From a checkpoint of a small contrastive audio-text model.
Model: log mel input, encoder arch vit, encoder activation gelu, encoder patch size [32, 4], encoder layers 6, encoder width 256, text encoder width 128, text encoder layers 7, text encoder norm layernorm, text encoder activation squared_relu.
Training: 22800 steps, batches of 256.
Data: trained on synthesized solo parts of chorales (CocoChorales), 39062 training examples, 149.4 epochs.
Rows from block 3 of the audio encoder of a small contrastive audio-text model, named by matrix and row number. Rows with one number belong to one neuron. Each number is 128 + 24 x the weight over its row's rms, rounded and kept within 0 to 255. All counts start at 0. Numbers have three digits each. After the name is the row's rms in percent of the matrix's.
Before each neuron's rows are labels from the 100 clips, of 14848, where the neuron reaches its highest value: "lies over" is the class under the peak. Only what is clearly more common there than usual is listed. The data: synthesized solo parts of chorales (CocoChorales).
# fc1: MLP up (encoder.blocks.3.mlp.fc1.weight, 768x256), inputs 86-171
# fc2: MLP down (encoder.blocks.3.mlp.fc2.weight, 256x768, transposed), outputs 86-171

lies over: F#4; D#4
fc1.510 087:153139142123134136152098090139165133118116121152141147121145125198145114131156105125172115153159121173153088131118133100155150126132112148140099127095119125144186076135132109100144094105127139127097086135105127117146141121094134128187137102118084164078127091
fc2.510 096:131120111111096129142092159120119111138136124131128148108114165119097106117109147128091145131147212133123155100150133138081140175138081143125123101116137124109077128113158180125142125145123134113166163122119118143083148127111136123127130162176168130099124147

lies over: D4
fc1.502 092:129107104142100157129138126121116120120141123074151115135175127155154139155131153095127143119130163124123104131143154118125105124113152121142138129126159070105164117147091113116168141164113162148109122126115134129156123093110126077109111129142117109132116124
fc2.502 096:104099153112113100149145138146166147112157123123081132132110134118106147139088144146138150178073135135140149138108087127154132156139109111121143137132096144112152110112128099099084118135109100092138166084119128110108117142148124133106119164111133150091120152

lies over: C4; D3
fc1.601 094:139140143138156149090140116103147140148124094101132120170167075149119126102092163106124128061180122051158159150118135096139122121131129114118119162113091170129130148116124112149110077113155048126124116112097111111132126087137133120187108130116146100174157146
fc2.601 087:168117140140139149125164156156109124145103126120176087129114158097133119143123119154176136162131138148115155114163158151130163141097139110093130126141112098134100098154150113096113157118098175094088120144165165125089148182149110138078145166084108146096122138

lies over: F#5
fc1.55 105:113127120130110105088120148148126127112091178172120106108117096127129123114155114161128112149102099091131102145150129161153110104132146123134143121111129135136165130100136123125109154205132136173120101116136128116115146087116146124074156108124139150098160148
fc2.55 110:147157105133116148109174151153091118131126121149116123133102123147132124132116184129154145142137167156137146134082139133127121131146127116124119151141111117144140152149132131118126097111159135123157118147098108113128105132137147103152136132112123146161095122

lies over: F5
fc1.328 098:093162085123120110119183155156119091147118129142149178144146153101101092127130155123156107129157095155121129123150135111092118141102126137107119127110120098122131082133122154130100126096112139144148114177183133115094109088134140127135121159097108124118130133
fc2.328 106:162134162115164102111142069151102148142157129120139075127106135128135153124123139122086109111085101101140135122131135139128125106145116123139157108170105131181120170095126126126158150096156116125101127120078133140111100145150124140090083143104156117156129159

lies over: B4
fc1.541 090:130147126117160154073095130138103155125126132168188117109086085142129087140166131094115156143098113098114178124087097114149138113124161081131119147099116150135151085115124160121123166156109108124106124145125114184110125131107133117135144094128144133123143104
fc2.541 097:087133119094090125154161085139128134189101149118109139145137154096135142161124151141153126119154117134154111116144129108104165111171133167187134104135134159142101106142130101155127129088108122116155145136141164132118096130172069170116133126117122123080144103

lies over: F#5; D5
fc1.524 069:098107119121159140122079110165162100095151154110125140089125095151130120130148177139089108184105154122120095138141135136140151152129078121083098170111132098101098145118120154139152177108120114132112117155123165083141123118090158152133149139125112112125141127
fc2.524 074:123158147166104115114142121142099155140089145144130153136147126154149104150167138174139110134144121152112118130129085147116140112121165134085126097102128107110112141151126102113129112106157115160143131122142158161169152130110108110142106142144087134157136112

lies over: E5; C#3
fc1.530 078:105091109154134164082090135147157121106121135144130131149126141154134117172142142101110138098117164108170148156130139116176149117182122121107112129121141136091097096137151112109099133158131150150143109045153109145160138111134131131151140152149186151179102116
fc2.530 077:143128156103115157159148098158105146147099144108117141111111142136181140110128133170155125166103099149117128121110121137152135111143087162112135100108072140113140128136127064140151132125106112105146157143138116111131109111112090131137117103135084116123138137

lies over: G4
fc1.625 113:150136073108115104139127128113145107141115096135124155096198108151127147146084148134120114080123105094173180153171095079091089095097131148107140125136141128119115137161120152134083136086150101124140138156139144153119127138087115145166134129098134136131102169
fc2.625 100:106093139077112107086114132117109097151152123149186117120163086147117145143155105134108105130134140120124120136138098126140094138136111089147173153133173148160114137122115162132123153148092094140111119113143084119156115104120120118109166079169149121113105130

lies over: F#4
fc1.755 093:148149106142106133096163129117115135152112120091120162134124139147137093175130128096153116135163123113153144117101131096119153141097105112145085142111159102130128097154084137107167124168099164154111123127123119146178118140109075115121101146121138123093117141
fc2.755 104:080126103138091150129123136128111075127147136178162110152123137109125142152121094096130107164091165108121112108128092150083102158108120164107113115124119118087124118158145149104165116085129134101104144143125141123072103145134121126075145142101138123126172154

lies over: F#4
fc1.290 091:119123118114133174146129166143173177103140127110090105169136133093123129115168097146150110135176157127122107127102149116113126143122132121138119109140167141112159067149111138111130153137147167142165164107164120111112110108105153139114153129137107088136127110
fc2.290 094:148160128135101118086156151150077066145105113147147099115118139104112105111109155092125148068122114122140157163132141117150153096134141143136125128113106117141105165095142130155136102126152157114088109136098111147146145136068146127112117082129173125172124164

lies over: C#3
fc1.580 099:140165150141082124124119109120130134176140133165092160066103129154130112135146117105130099137115106133147158152138089135119175127129075142157164121112117112130151089135119147121148116122142170124154094114134162127132123111116124114114126088126161115109107146
fc2.580 103:126180157132143160106114111109144116093141093145177104163135098119126114089137121167122136075152165108118116094084149132107135142078158121140097180137128123148088129100097112175130107156153110123116118111093145115111128108090153140155158124113108128120120133

lies over: E5
fc1.134 103:164093155133118108117144103158151153102138115108127110169140131175098113149129163109131128163111177115109150150118153125116091155116150131168148077115118160113137127151137104170087137149135150128154179109109076134090114132140122143158117127126131177126108151
fc2.134 101:121160150177154115179082133114102079129119147106120132109117146111102113150165124133151153107157115146113079135115088092133105116131133167132119171138129151130138108114117176140170153138114163147159118154097137106096137139126120150091145111140111148123127123

lies over: F#5
fc1.77 093:125095168094090096116127103095116119099154139111134114135104129188130167095153137140144097089131086123129132128113144172108114177155142159114126124145142114147147143090108146141056143123118125113115128134121135109128093117127143113163139142104111133109143131
fc2.77 100:184143139158122096098095150144145145132108052098138098129144166090122080153124104094106144114156150152109139133122131145123149097168115113164125120157123157117106119099152146142106103092161109133177136161149145106098124131118098160172112117114151130142062130

lies over: C#3
fc1.361 089:088091147134104117137141112099144127152100089097113128113123147149079120126103110091130098091094101165163161110170130111130173121157127138124135107137133111128107139132124162092163166173144131086123109153103154134122168101120152103138090087130169110116144126
fc2.361 094:090121141107143128157104151129145087113144155116114115087089105114105133130124113147130093145115141102103124098147134140114138129124134152110131175154137149158097124124129134147077103117093118138153115134123085163119152051106127085114146096140151134137138131

lies over: G4
fc1.575 109:126132142134102107130120102088128123077117183083120102104097146154073168122102117129118109162119139110140124175096108139118123147160103089118123166144166121080107124104106144086135101132122127171094129118130148127095120147147121108139138146118129153099105150
fc2.575 099:124164117123092095101119114118119099132125086117167189082123160112128132157107094108144135113164165116168107123178154137092128139138105137112133143103091142148099148138128109145106083122141128158084145140130159116135082098145142106122105128176096106127099125

lies over: C4; A5
fc1.336 087:146090151145113105114158117143055147143089138153103101159139099136122094140149109109121081113145125135140140171112083135121104174121146117159163153128115096122137143140152120133123136119132120126178080119183132114095109127113137132143113158150116113166122119
fc2.336 087:135129111089134139156113129083092164115170137108155123124130146119152165112146146140166151142106144114118149109169128162138153067127114185111096117135177127136151129135102135157135099102139164114058154159135063117133159097139123111153122142092153141101145129

lies over: G4
fc1.57 101:102134102140128142108130142117128104163141137165145150104133127127155108102112144134129147120146097122106127110122071134116107167145124127134139143121120123129080131137121148153116113122162092159176167142140116178163111152149175134152143114100136107122147126
fc2.57 106:128123136120142137141128179137111159099129156111139108134182116109111120114128135090110129162184147111128131138097142095097110130083154139117125142115156145106175137140120135123091121125107152102137077122118125115087088156057121141079123140140125153115113121

lies over: F#5
fc1.204 107:149131145169157158108131160143136130081109126134173093109137102162130095131131143163112133097117131088112149089167095131110099104134140161132142156122124147132117133145123110145132101113127107114124161134147120135198131113128127080081104125093085090143158135
fc2.204 108:096149119130117095134138064149133078173128124130098143134109161136112167106128139087149098136165103123103129155152126150112121148141143132118108125092128109082131145147154142104121160147142162172133097074110155119074131129148150137122202126117156118136124157

lies over: G4
fc1.263 086:082142130156128129119135125167103136137110135094113141095190110131094152123129134165150123103122142114130142141132120126122121151079122176131129093146113083136097145125129164120146119131123123099139084139139118129103089159047146140166109180102160136137162109
fc2.263 097:129121109132137138168134141065125101145154103108204118159123098080122089161106119130136138136120115097108105136139134140088114132159115075147131159120149131109099132174121121148133110094071143139145110108135158089153157119153110130143178098111144132111143103

lies over: F#4; A#4
fc1.725 096:166115155096096121131134109139103145127148147128133098144125116177098112158140135165165150138126128107112105110104137105100141089153121127110119135143138136135136142137140133174114099147157131121119145100061147142087112146155132125123116132119157118139154135
fc2.725 096:108120126147101077145132108123108133158140091128161084114105116075111094160067104149109180121110148126095128118157062142133133102123135110145073157170095104103106127133102169119119100119113098141102121157112146125109173131129133092154131133085125149093130136

lies over: F5; E3
fc1.78 089:098138195161133119130097118169085151098120109092108171137090121143101140091067111170155099121153083158120111104084102086119107140120087123171138103136116102115172121131129148120128109098138117124151120104146093104094136157118160126137105109114104102153135119
fc2.78 092:127142060094148130149133091112154115177104127158115126135083113110139105124191155110110108113149106082154094144156171134121078082128133115100128117117120103117129136135162138116127121114120139117110119149107127121136154088100132124132145149131156142142154143

lies over: C#5; F5
fc1.529 078:147122126156156152123113142110124119090133156125133124162121137117127098146133138139143145121139123149110130138110133079119129151126111084159125110152104160168132111097095175115159067089151138108117137154116131106130143141128120093131118145119060172137139127
fc2.529 083:151132180134118130139115119108116154178058122089120081142128140150108174142096088115141095205136163120130147117120146163107106156119176122185094149123162127122109145122157116089146136136088119140141114119106115110114154183089116117112134138134151097094158148

lies over: C#4; C#5
fc1.557 101:195146121164097071082141178139136111098130124160158164107154131109111167144142173095111121103106178144114160131111122132129081141139134112160133142097125145138119109116101173131132157089111143119143120167166117135138133119132153119113151118117145155169158144
fc2.557 093:146111141109153106159141114105137171134110127119157100123112153152162145112143091167099117096147118103165068160137149118155105079117138155095089096131153104163160128115161122137145102184116158148126147095079173138118135165138169139123074170101152129116103111

lies over: C5
fc1.539 107:110121124126118155116123141142146063153149159111151166108091105114124121090108143132106160130095093119146059121135143114163107126122140101134132141126130139191156120150164160161116144108137144132150105140173129156095145154123160139132154114126112076120142130
fc2.539 105:115104109136117141107142139127152143101151129126139130141108106152128132111129185135141177182088095121152107172133097133159142131163161110137121136094134175165136169147118141168139121084136179111152148132126127118099107137135130149190148133149155089119088167

lies over: E5
fc1.440 090:167149138113136124112042168123099175116125119100095107119119175129117151113144119154133122160126115109107153113141145146136119123102110156137094077153140090120133144186129149147093124121152135108111159134148151146114107118143115114154137137103163136147142127
fc2.440 098:109118142086127149161132099148127093158115118127137137091119130135134121122145135113140129100132130137136109125099111181136125133133089112149137154111111156162141078091125138112141133127159116136157133158121092117145146103134131140135090159165093140144156129

lies over: A#3
fc1.558 089:106164130115153090125079145178116168137143113139112106147165099093086121087178098153160172168124120126130143129135128148104136118140125104119128129145101123117105096155118123119151146140152141162096105093150126150117144112126124171129110099124100117123131129
fc2.558 089:139118099124118160172101128111127116132142100126136096131112129089086154113126150154099175136125149098109113131133168119140138089143098105082136176123156106141152152117130079146138101122133116113185119118148131127094096142173173121134108153157138140119175123

lies over: B4
fc1.324 097:154104113109125144120142152144145158153133108137102098127140104107101133127104097126117124157167107135146168145116162159160139153107129116113113140142097138075146107105151125113120146156118174125151120166140113163135135092118163116146136167102150128137086119
fc2.324 099:069172140126190051128116107158115103133089113108137154140156168164148108180089122126188164106101123132109096088171112124107126129114114112111102133122134142114109156129126122133133114118127123129182108157162107112166149143104105127126164104106113111077109089

lies over: D4; D5
fc1.63 095:090117115148115116103115126131158130136151124128146155127098167104124166131164117065119119056118138107121108102149119075145145137142149131102099124090130120118108130160089154131173122144121123130126150145130119133168127103149166122116128098132135121124140164
fc2.63 094:113146147130100157094147132130126150146116148158109143107154116142147117149104091168141106160118135096171093114132172145093154105111097114169099114110109120157107115076116056122087129138077088104124153119173162137147115138137189123140117102125126129152119144

lies over: C#3; C5
fc1.669 093:115100124141132145134123125095164082118124115106125140137118080139089087132114129164117112127138110091115141122113129132127146147137118160089162124093160096159124093119140094138152131130150083097120109137151123140161129156151133173123096161139127080136147110
fc2.669 099:148162148144139148115144129109142099135137127133121142130112113138177120168103136144110063163109134151108132091101069129076130126142159124137091125113128129134119155165092156153082101124138148099137096134125118089139125160097110132127125143109131138094152107

lies over: F5
fc1.400 084:115095132113114128064148166137118137124109150125150154130107104118125133108120142150154107125125140158110135174139137124157153128082112115136129098155131105118120084102134098104137135077152095150130099154097150136114116091134147180089107131136129143117146126
fc2.400 089:113095120166166127126100057118168139166134137108127120116157105169122094162128095133174116124108167064162095147124131121168130130140156147135131152131149139160119137182147132105097142133119096131161144140149149142126104167119132126134148158106090117163147151

lies over: A#3
fc1.731 099:096128130101101142084154141105140139109144102149119190139118169110175118089142105089080146173105168095138110096158109112134138111083129137142102104110067095099112112128126142114125144127166103186112122095124152120068135135122149129145119160101146142125132098
fc2.731 106:168125107103081150143112109153140099097158120144149126121127137102174111149141125105120121160155157106083128099115084147143118139142105129158110128137092129133104143125145078090151142134114131110133131130157145139135155083110114143125148112140121127126103136

lies over: D4
fc1.352 088:129142174092116134138112113159113124139124138119130108125124127106128190097108113121147138104137136083157157172120122153114138112154105130146108149144125140123129172154051131166140125140141148128140113090130141138102108072114101154146082125139117144111104134
fc2.352 085:159146150065120173155123091115110156136135167125132094179137081151175062130126140092128149104121096177091161130134162140120116150110085120103133157078131144163139096118137136142147141170123119112142133148143101124185149075126144135070122167120111162153134107

lies over: C#4
fc1.574 088:139173104158160145122098119098091161103121126171113140139085128123114149102095136113161132142139111112119174146091111151164111161122148138161121104125152107126156120151149139120158101166155081123125145096172181149154125120097122154127174157143162146142108112
fc2.574 093:124104133120101087122107170155105114154186159112164101122130107089141120123145168111079113148096149126126126117160104102108148126115139061142109124131132134178099101086108135112098149142100156126154140135085096084136159134158123135151107123146141173126096087

lies over: D4
fc1.230 090:155099134147136096128151152113126127152130117100143167089137104162121157119134128091134144130137124070127140083137084163113126120080127127129132127116119102145120118145080150130103086129133095143120080107101140126117136164119149169096080122116111105131092110
fc2.230 090:114172115134080156132122113138149145156103127130089095194091150150098136131141151135136103097129160161112141140123125137136124108165131118134118128147182148140134135097182107137095140124139130134131153171141149125150138097132121096101093109144141170138116163

lies over: C5
fc1.515 111:108103116164162173129138092088126165123107133152106147118144107128113117166170154116094123154151147108132145151110141164140102138180152185102146104126116132117092134137147079180129188121066150133139140094072135115142148162130150106149114120170112128182133111
fc2.515 112:167133111108071082136125163130136135150139080147138077157094157167145109122117102161142116162119106158145131098146128094124162102076105061181130128110136178141138088133136174129107104140127110139129130132170072158127112114135149155081128126094162104082151111

lies over: E5
fc1.92 099:134118139101161147144164114150156103127115123100198099134105169139081150086121129115103148128121134137108167131140139079145114135162139111157096128142145105121123104135104119131075124081140091111116122135112123131095091193146137130107121175098108133150123161
fc2.92 105:158088094137164118158126098155112087135080135117152101110121148196119146129145164086111119116128150096129142115128105108141178132117093092114170137131074150147144118137181138109131175138125150170103157148105149116129127131124080148100132135098101116124129133

lies over: F5
fc1.197 093:151116129131123135146117094118138126129120127122130124115087137118118089138119110156126152129165094152131123114106131115139131099157152163167140127138147144083126116100164085111145143136134088136133117102146104139139131125072158143111102118138110086090094108
fc2.197 085:124106109100142115103159165159146143135145136118094105111132133172152139118167108135100102176109131125123106135132130127072143174104109115159131161122115110110159129141115144155112162105104127131115176128144149154107151139114104114142110128110124151184147126

lies over: B4
fc1.425 080:140137126140106167143120176101135127135122177152089107141114158136128132139149108114144161154110119146148104139113123120074128121139120149178103115145129126128117086124137159152072099118139152126149103130176123140146142082164163135119104060102140115095153154
fc2.425 095:094155068116133124118091112093144098145145152140122125131111113135190111126137124157169117121154131138116159135132182193146142143113154139089113161126119099129127176110119130107173164125092142160163107156126101133077109162163132162135129163158123121161129131

lies over: F5
fc1.193 097:152158095111114107116156105111102106127116145158122149182099089152109159146120150082141100147128102117119162153129201159151072163082146111154122113163127122128129150134086114096140127125098127168155113149119094158102115121125101161158127131119111094165190119
fc2.193 102:116090141123139122167132130071147124123158166106106158071138123127126144115137131130110133170107176104106164148123120116153159097138094161127092117097091120165106089154173092123105153177105144151097153125147175116139133131121126157153124137090141165144122148

lies over: F5
fc1.54 114:133093149105108087056204145126119118143117082122165118084108116113069158121091125169148142133123072107115114165104133111133118092129109113146137138154118177118148119123126141164094115112168102139180121141130122113126123137146156103112137106141121159194124152
fc2.54 111:124158133076161148132103123147134129127132136151130143131131115141173134115134150131171135123106115148114170182126147187130123142156161096105130135154149077131167104149152126109108152154102087144113126100122159126098152142158121129112134109129068100128114134

lies over: C4; A5
fc1.655 093:137111102121181148117142084100166129117131117097142146108135073142136142137140130153112162142089151107123153154116124096145155136121166146106099170111127083117130141145116108123134125171100146093123153150118132133070211094186142165141124121144110103088127156
fc2.655 091:149109098147160179133150118123107145154114083163073125121111168134116129100140127170155115150151122142129078144172123135132137135117125081138155110081140149134128097157137134138118129113124075133096142153097127130163113180143141173153154128143099147110130091

lies over: D4
fc1.736 085:144100132153129161069151103125114121137148128144133094155081104153132120131133099135107125144133145117164118152118081095140136138139138096134112133116109132135108131193124122119089143154154136159133118145161138119108158158118147103115084122118094146156117167
fc2.736 087:172157127079136104124109192128115109154120140143125129152134086125113162149109131078112155159102098069151124073108138116121099116081156167183136109148132187147126146146116162128101102084135114143130134130150118126097129130131083098167106099109148125141118154

lies over: C#5
fc1.666 087:106111103130160128169115112152112080162155123111125120119112120119105159107140141109144088106105162124124086156177114143091105133120185121120114141104120133147112088121164139107118182100128105097118117133109122112146123119145179094166164183109097142148121131
fc2.666 090:144130156176136136125117093107097118111111115105127149162131155147119152147125131132157173142105085151184123158148112111133086102112146090181118147125163061131135183098133134105141104152127153145119102152141169072136119105110147087142112110132088116116095125

lies over: B4
fc1.384 113:108104086148147145070132098117122114177156104130079154108131106111117113120162089151101127170159122157136150135118180136097098110143086140140108094152114099144107075112163091152132118143144166149140161123110125120148142123106149135108148127115107101146156091
fc2.384 108:129165137103133110120109168134095129158108135146132143093168148136168108123117163188122128161129111150159127128104171128067127156100152143135106111120150086101070114117121101171125125166139119127120137143170111146128109115141114113109140125123101104113128147

lies over: F#5
fc1.480 092:132140127111113149169112161149127118135111143122134106114114166147132116140079180169173136133102140139174077104134104129103099146150168117126132092149108128116088104076175120148089133148169138163081129129109084131156152143126123111142152108118129109136135170
fc2.480 102:142132137077119102120126146102150115132133131115089167128153102134135144107132108154109139088162117139100135133146134128147156152117150149157157111124083143106153158181120124174112089085101098098131168134085132127175084143129099173124112092170100164126131153

lies over: D4; A#4
fc1.165 097:127137113101117125148115095148160118116115116139147160105095139142127124111139142110124186100109106128158104154124142152105108072130116132154104099164136107118079116139124162105131131132149096134075116165098140098125134102179097113108102090183144081119109145
fc2.165 109:103103132123128197126103116115113166157144154148129080129119120147124156076131141144115121145144123145109141079097163129147157101164153106102164113142076147117142120133155127149169117103104126165136123130125182146121143114154137181134112105082148200137137137

lies over: A#3
fc1.390 108:130107145161097093142142099095100114138126161123069145132159117202124082113156141128109138097136135123172141127157106152098103092160099104164098139073119162118118176163148100113138147115149142135158120137185126159100132104118129152135165146142167116107091103
fc2.390 097:135132122107150102145137145127133123077115116152174088111130132117164125148137135101171129108103150110094127107090120095173144150143154143127190118134155131074126156137097069138115125107119120117107083117106134084149149120103152121142146131144138144151118152

lies over: A#3
fc1.517 117:144143093160152121109118116130105101109092096164146126155161120158136111129157116142125091154113144112106133124140115108151168118099147104158100147095090122141163162130143145111129152111068140112149127141173123093130139125117157127117141125123137172147137100
fc2.517 108:159113118091065142124166158168163124125130164113131117103054127153133114132104144127130151108142093072157094114096104134105118143147177137102173123134144115140136123115069121132133117118151100139134120135130143188111111134125103130131104114141158115106114154

lies over: F#5; A4
fc1.56 094:140149118134106133140158091095179113134074155128130141116140121132122145111161123115125091164137157111115148120126198131101136077135098147084152140161135129134126102116127103133071125092119140090101164056132133157173118108178098134138133095142145145147094136
fc2.56 089:081133117119125146081099099090154137183103122099100118133171163093118114131096090148144156129134134067161132152112101116123132129098082114104126158126138151175104158145128115125111149161129137145112163133099130117130115114102127155152137104148150065110137152

lies over: D4
fc1.616 101:123146138145132105135142110085151139128127123127126110153146106144116186148134131161123124159131097168148134102127148102106119137098145120155152129115130174123143052113123144144103176129082122162103100125136132126103099172129140121113100131135087133097127124
fc2.616 096:115137162131126126110144134123115126133110139100106113126133124088137128114162093133141100081193149123089172158146148147097166079143073129150101116122162062151115121119126147092115090138176116112153151113137108114173135103070164149144097147098179133122112130

lies over: C#5
fc1.657 086:139103121111151132127128127086108102120092112146116150137107166143080123097154106137138089171180149093124109142093160159126132057099147126095097139178134105126114093128123137148147131133169138091151080125122140142097094133173121147161144137124155115142115169
fc2.657 095:094127095120090113178114157168155147126079117086119100131174128102099152113133148096103172163143145133138164122108111139081154146138117111148139138158158136149130103120108142102140140097089146099107137059123092112092150114126092149119150125131152139137123141

lies over: C#3; D#3
fc1.366 114:118111178074118089105136093117146124131139168089126124078138110167092159143083129135161145108113089149153132130133106128099134082181151148082141135155157132119132081124169127106149170120137128130128138130108122130119133098141142151126130169148137113166116116
fc2.366 112:097106134162142135110174168093114122137170139163154127130135179102150111124133147131181106126109159117174126126108123138108137147100124129133175095082147127119100181126076132118066127140158141108114111127180169124075104105135126088084154149143124116131173125

lies over: G4
fc1.196 092:073123129132102178099146127134134087187129131138148114135118113138153102113155183152126151069169140145126105088182126116109147140125158106106113147129102147092165131106113121121118128165141142114120096124109105140153133089101112109135158097072105119144126141
fc2.196 081:121156073202112144181111116135130159124121163075119158113130138129121127105142137098098105126104116122130159147126110132110148158110137141104190108137142125163113113120123115102184094097117170143100093117140182121108118130161111125105134121143092093128080141

lies over: F#4
fc1.378 080:148121132133108133094128114126135112133106142148121160141096111121103079134118179122095115123133138116149102107115157124114148164151110125107156100111165086102135116197112125131121125139105125126155128149134113119107109149106124166119144121094126113100115155
fc2.378 088:124160129144114152131142132138103123065112078142122147118125105093141080097114108112137141175135102124148142152158073134132117180100129177162129149128159115118127120122127133115135156105112094121135116127123123130081094124154163138128126131141109186116169175

lies over: C#5
fc1.488 081:122071119108143124130054114143134163106100152147154119104092155120118135093131169162141133108107122151123147106129138106119131135131124138150091129152146146159123142179099142150109110134134093072133106152132137116138126114090133167101112121141099105136121133
fc2.488 086:110175156129153145086159098123121147135132109142149106096156090127104129153149141083127137168121152100127148106136114091127116135154133136114174131141149163092157144125130115117125083164163141120144151090100113145099126106144132157156194100120131162110126111

lies over: F5
fc1.375 092:126107140098175167114132179139129138184168109140140141122087109137108071150107162112164154107115113123142133126111135155133113136165134092162130126130130113127151126137115115099084115170156100149140126123111120129084116168103128137066141167104155128154164159
fc2.375 095:123148129148121125107135064091164089138099147124127142147130135161142110130134137073142149168120157135177154107114102108123087148125100140136100152120125105102124088133128130133135143090088091152125121127145141137135127202118120112153130088091095137153147124

lies over: B4
fc1.231 096:120132156129145125140060137108167126154127130157095179154124119125147155161128135103109172136160133168081098160105141158118134109136098139125112127082149152128118083108118145132103115168188125145114141125182108174122161140119132143115116169140136078087111110
fc2.231 098:110109095164134120135140134122087130169130149116128114140109110120142163123134100133127095118146094115138166154116127083107145154141080092112101115139128107121145151139118099160101115100093143148185111144147085079099108117180102118159133100134118108134155165

lies over: E5
fc1.737 118:147131170086168133139127118145130154118154131118090109163124163135142145149110138095116119134144154140125106125136152120120130109096107136129124161106087138118185111162135133170137171089126145132126141147123123162138165079135158101128126133190152107130107136
fc2.737 104:172102168161128099143075154140131125079156112150166130121116146137119112151113086187138074125133124057133128129167169138137090122098167106140169076121134143132112147113148163102140100174101160128095105101166120099133133081120157126093080122106129088084141145

lies over: E5
fc1.562 097:126123151131167125159142103136120109116134165122080138129109101203098112088120115100165116117155144137116137139138111120137112076125144150146177098127126137141120138148133152114110116100116105147121108168160138147079105119107138125129126156135109082129117131
fc2.562 091:192162109118149061166107160094107119090144084160107140117139134105167137165138165116169152126121100141122141117166159168145114120131117125122099163158082136106130110136128139158183118109122113160135132154120116133118129146096174093095081116130119145118151111

lies over: B4
fc1.603 101:110133152056133166070105095097087158118124122158113139096140148131092125137152100122111185131124123121121116159147133153119134103111086120117147097074129119127131104100101149074114136093150135147131141153142114144118158105145178127097125089150124125128137117
fc2.603 102:147132113122132087168116118128109138181099079134161105145151121175113124141173146123140162168130076142133152134091125166127145149117124175115129144151123143101104111141136166165112140139084150132165101102150133137129153133153094119119137130151101136154151103

lies over: B4
fc1.610 102:107103112138162123118184129131151178102165121137114107102092126180135118122136156103136152088093087092127147123139095141112159108117119180132093156126135128116094073095140148156079086117054132152160118148128140098168150164146110143146128102117125162106134155
fc2.610 106:121107116145097166160087131149145130156145098116163163113138127103144147192102121124152126126166124177159102121129147156140125138158146107104152126115115122110159142135091167112139118120133165096113132167126139141155114100139148137127133153136145102139107106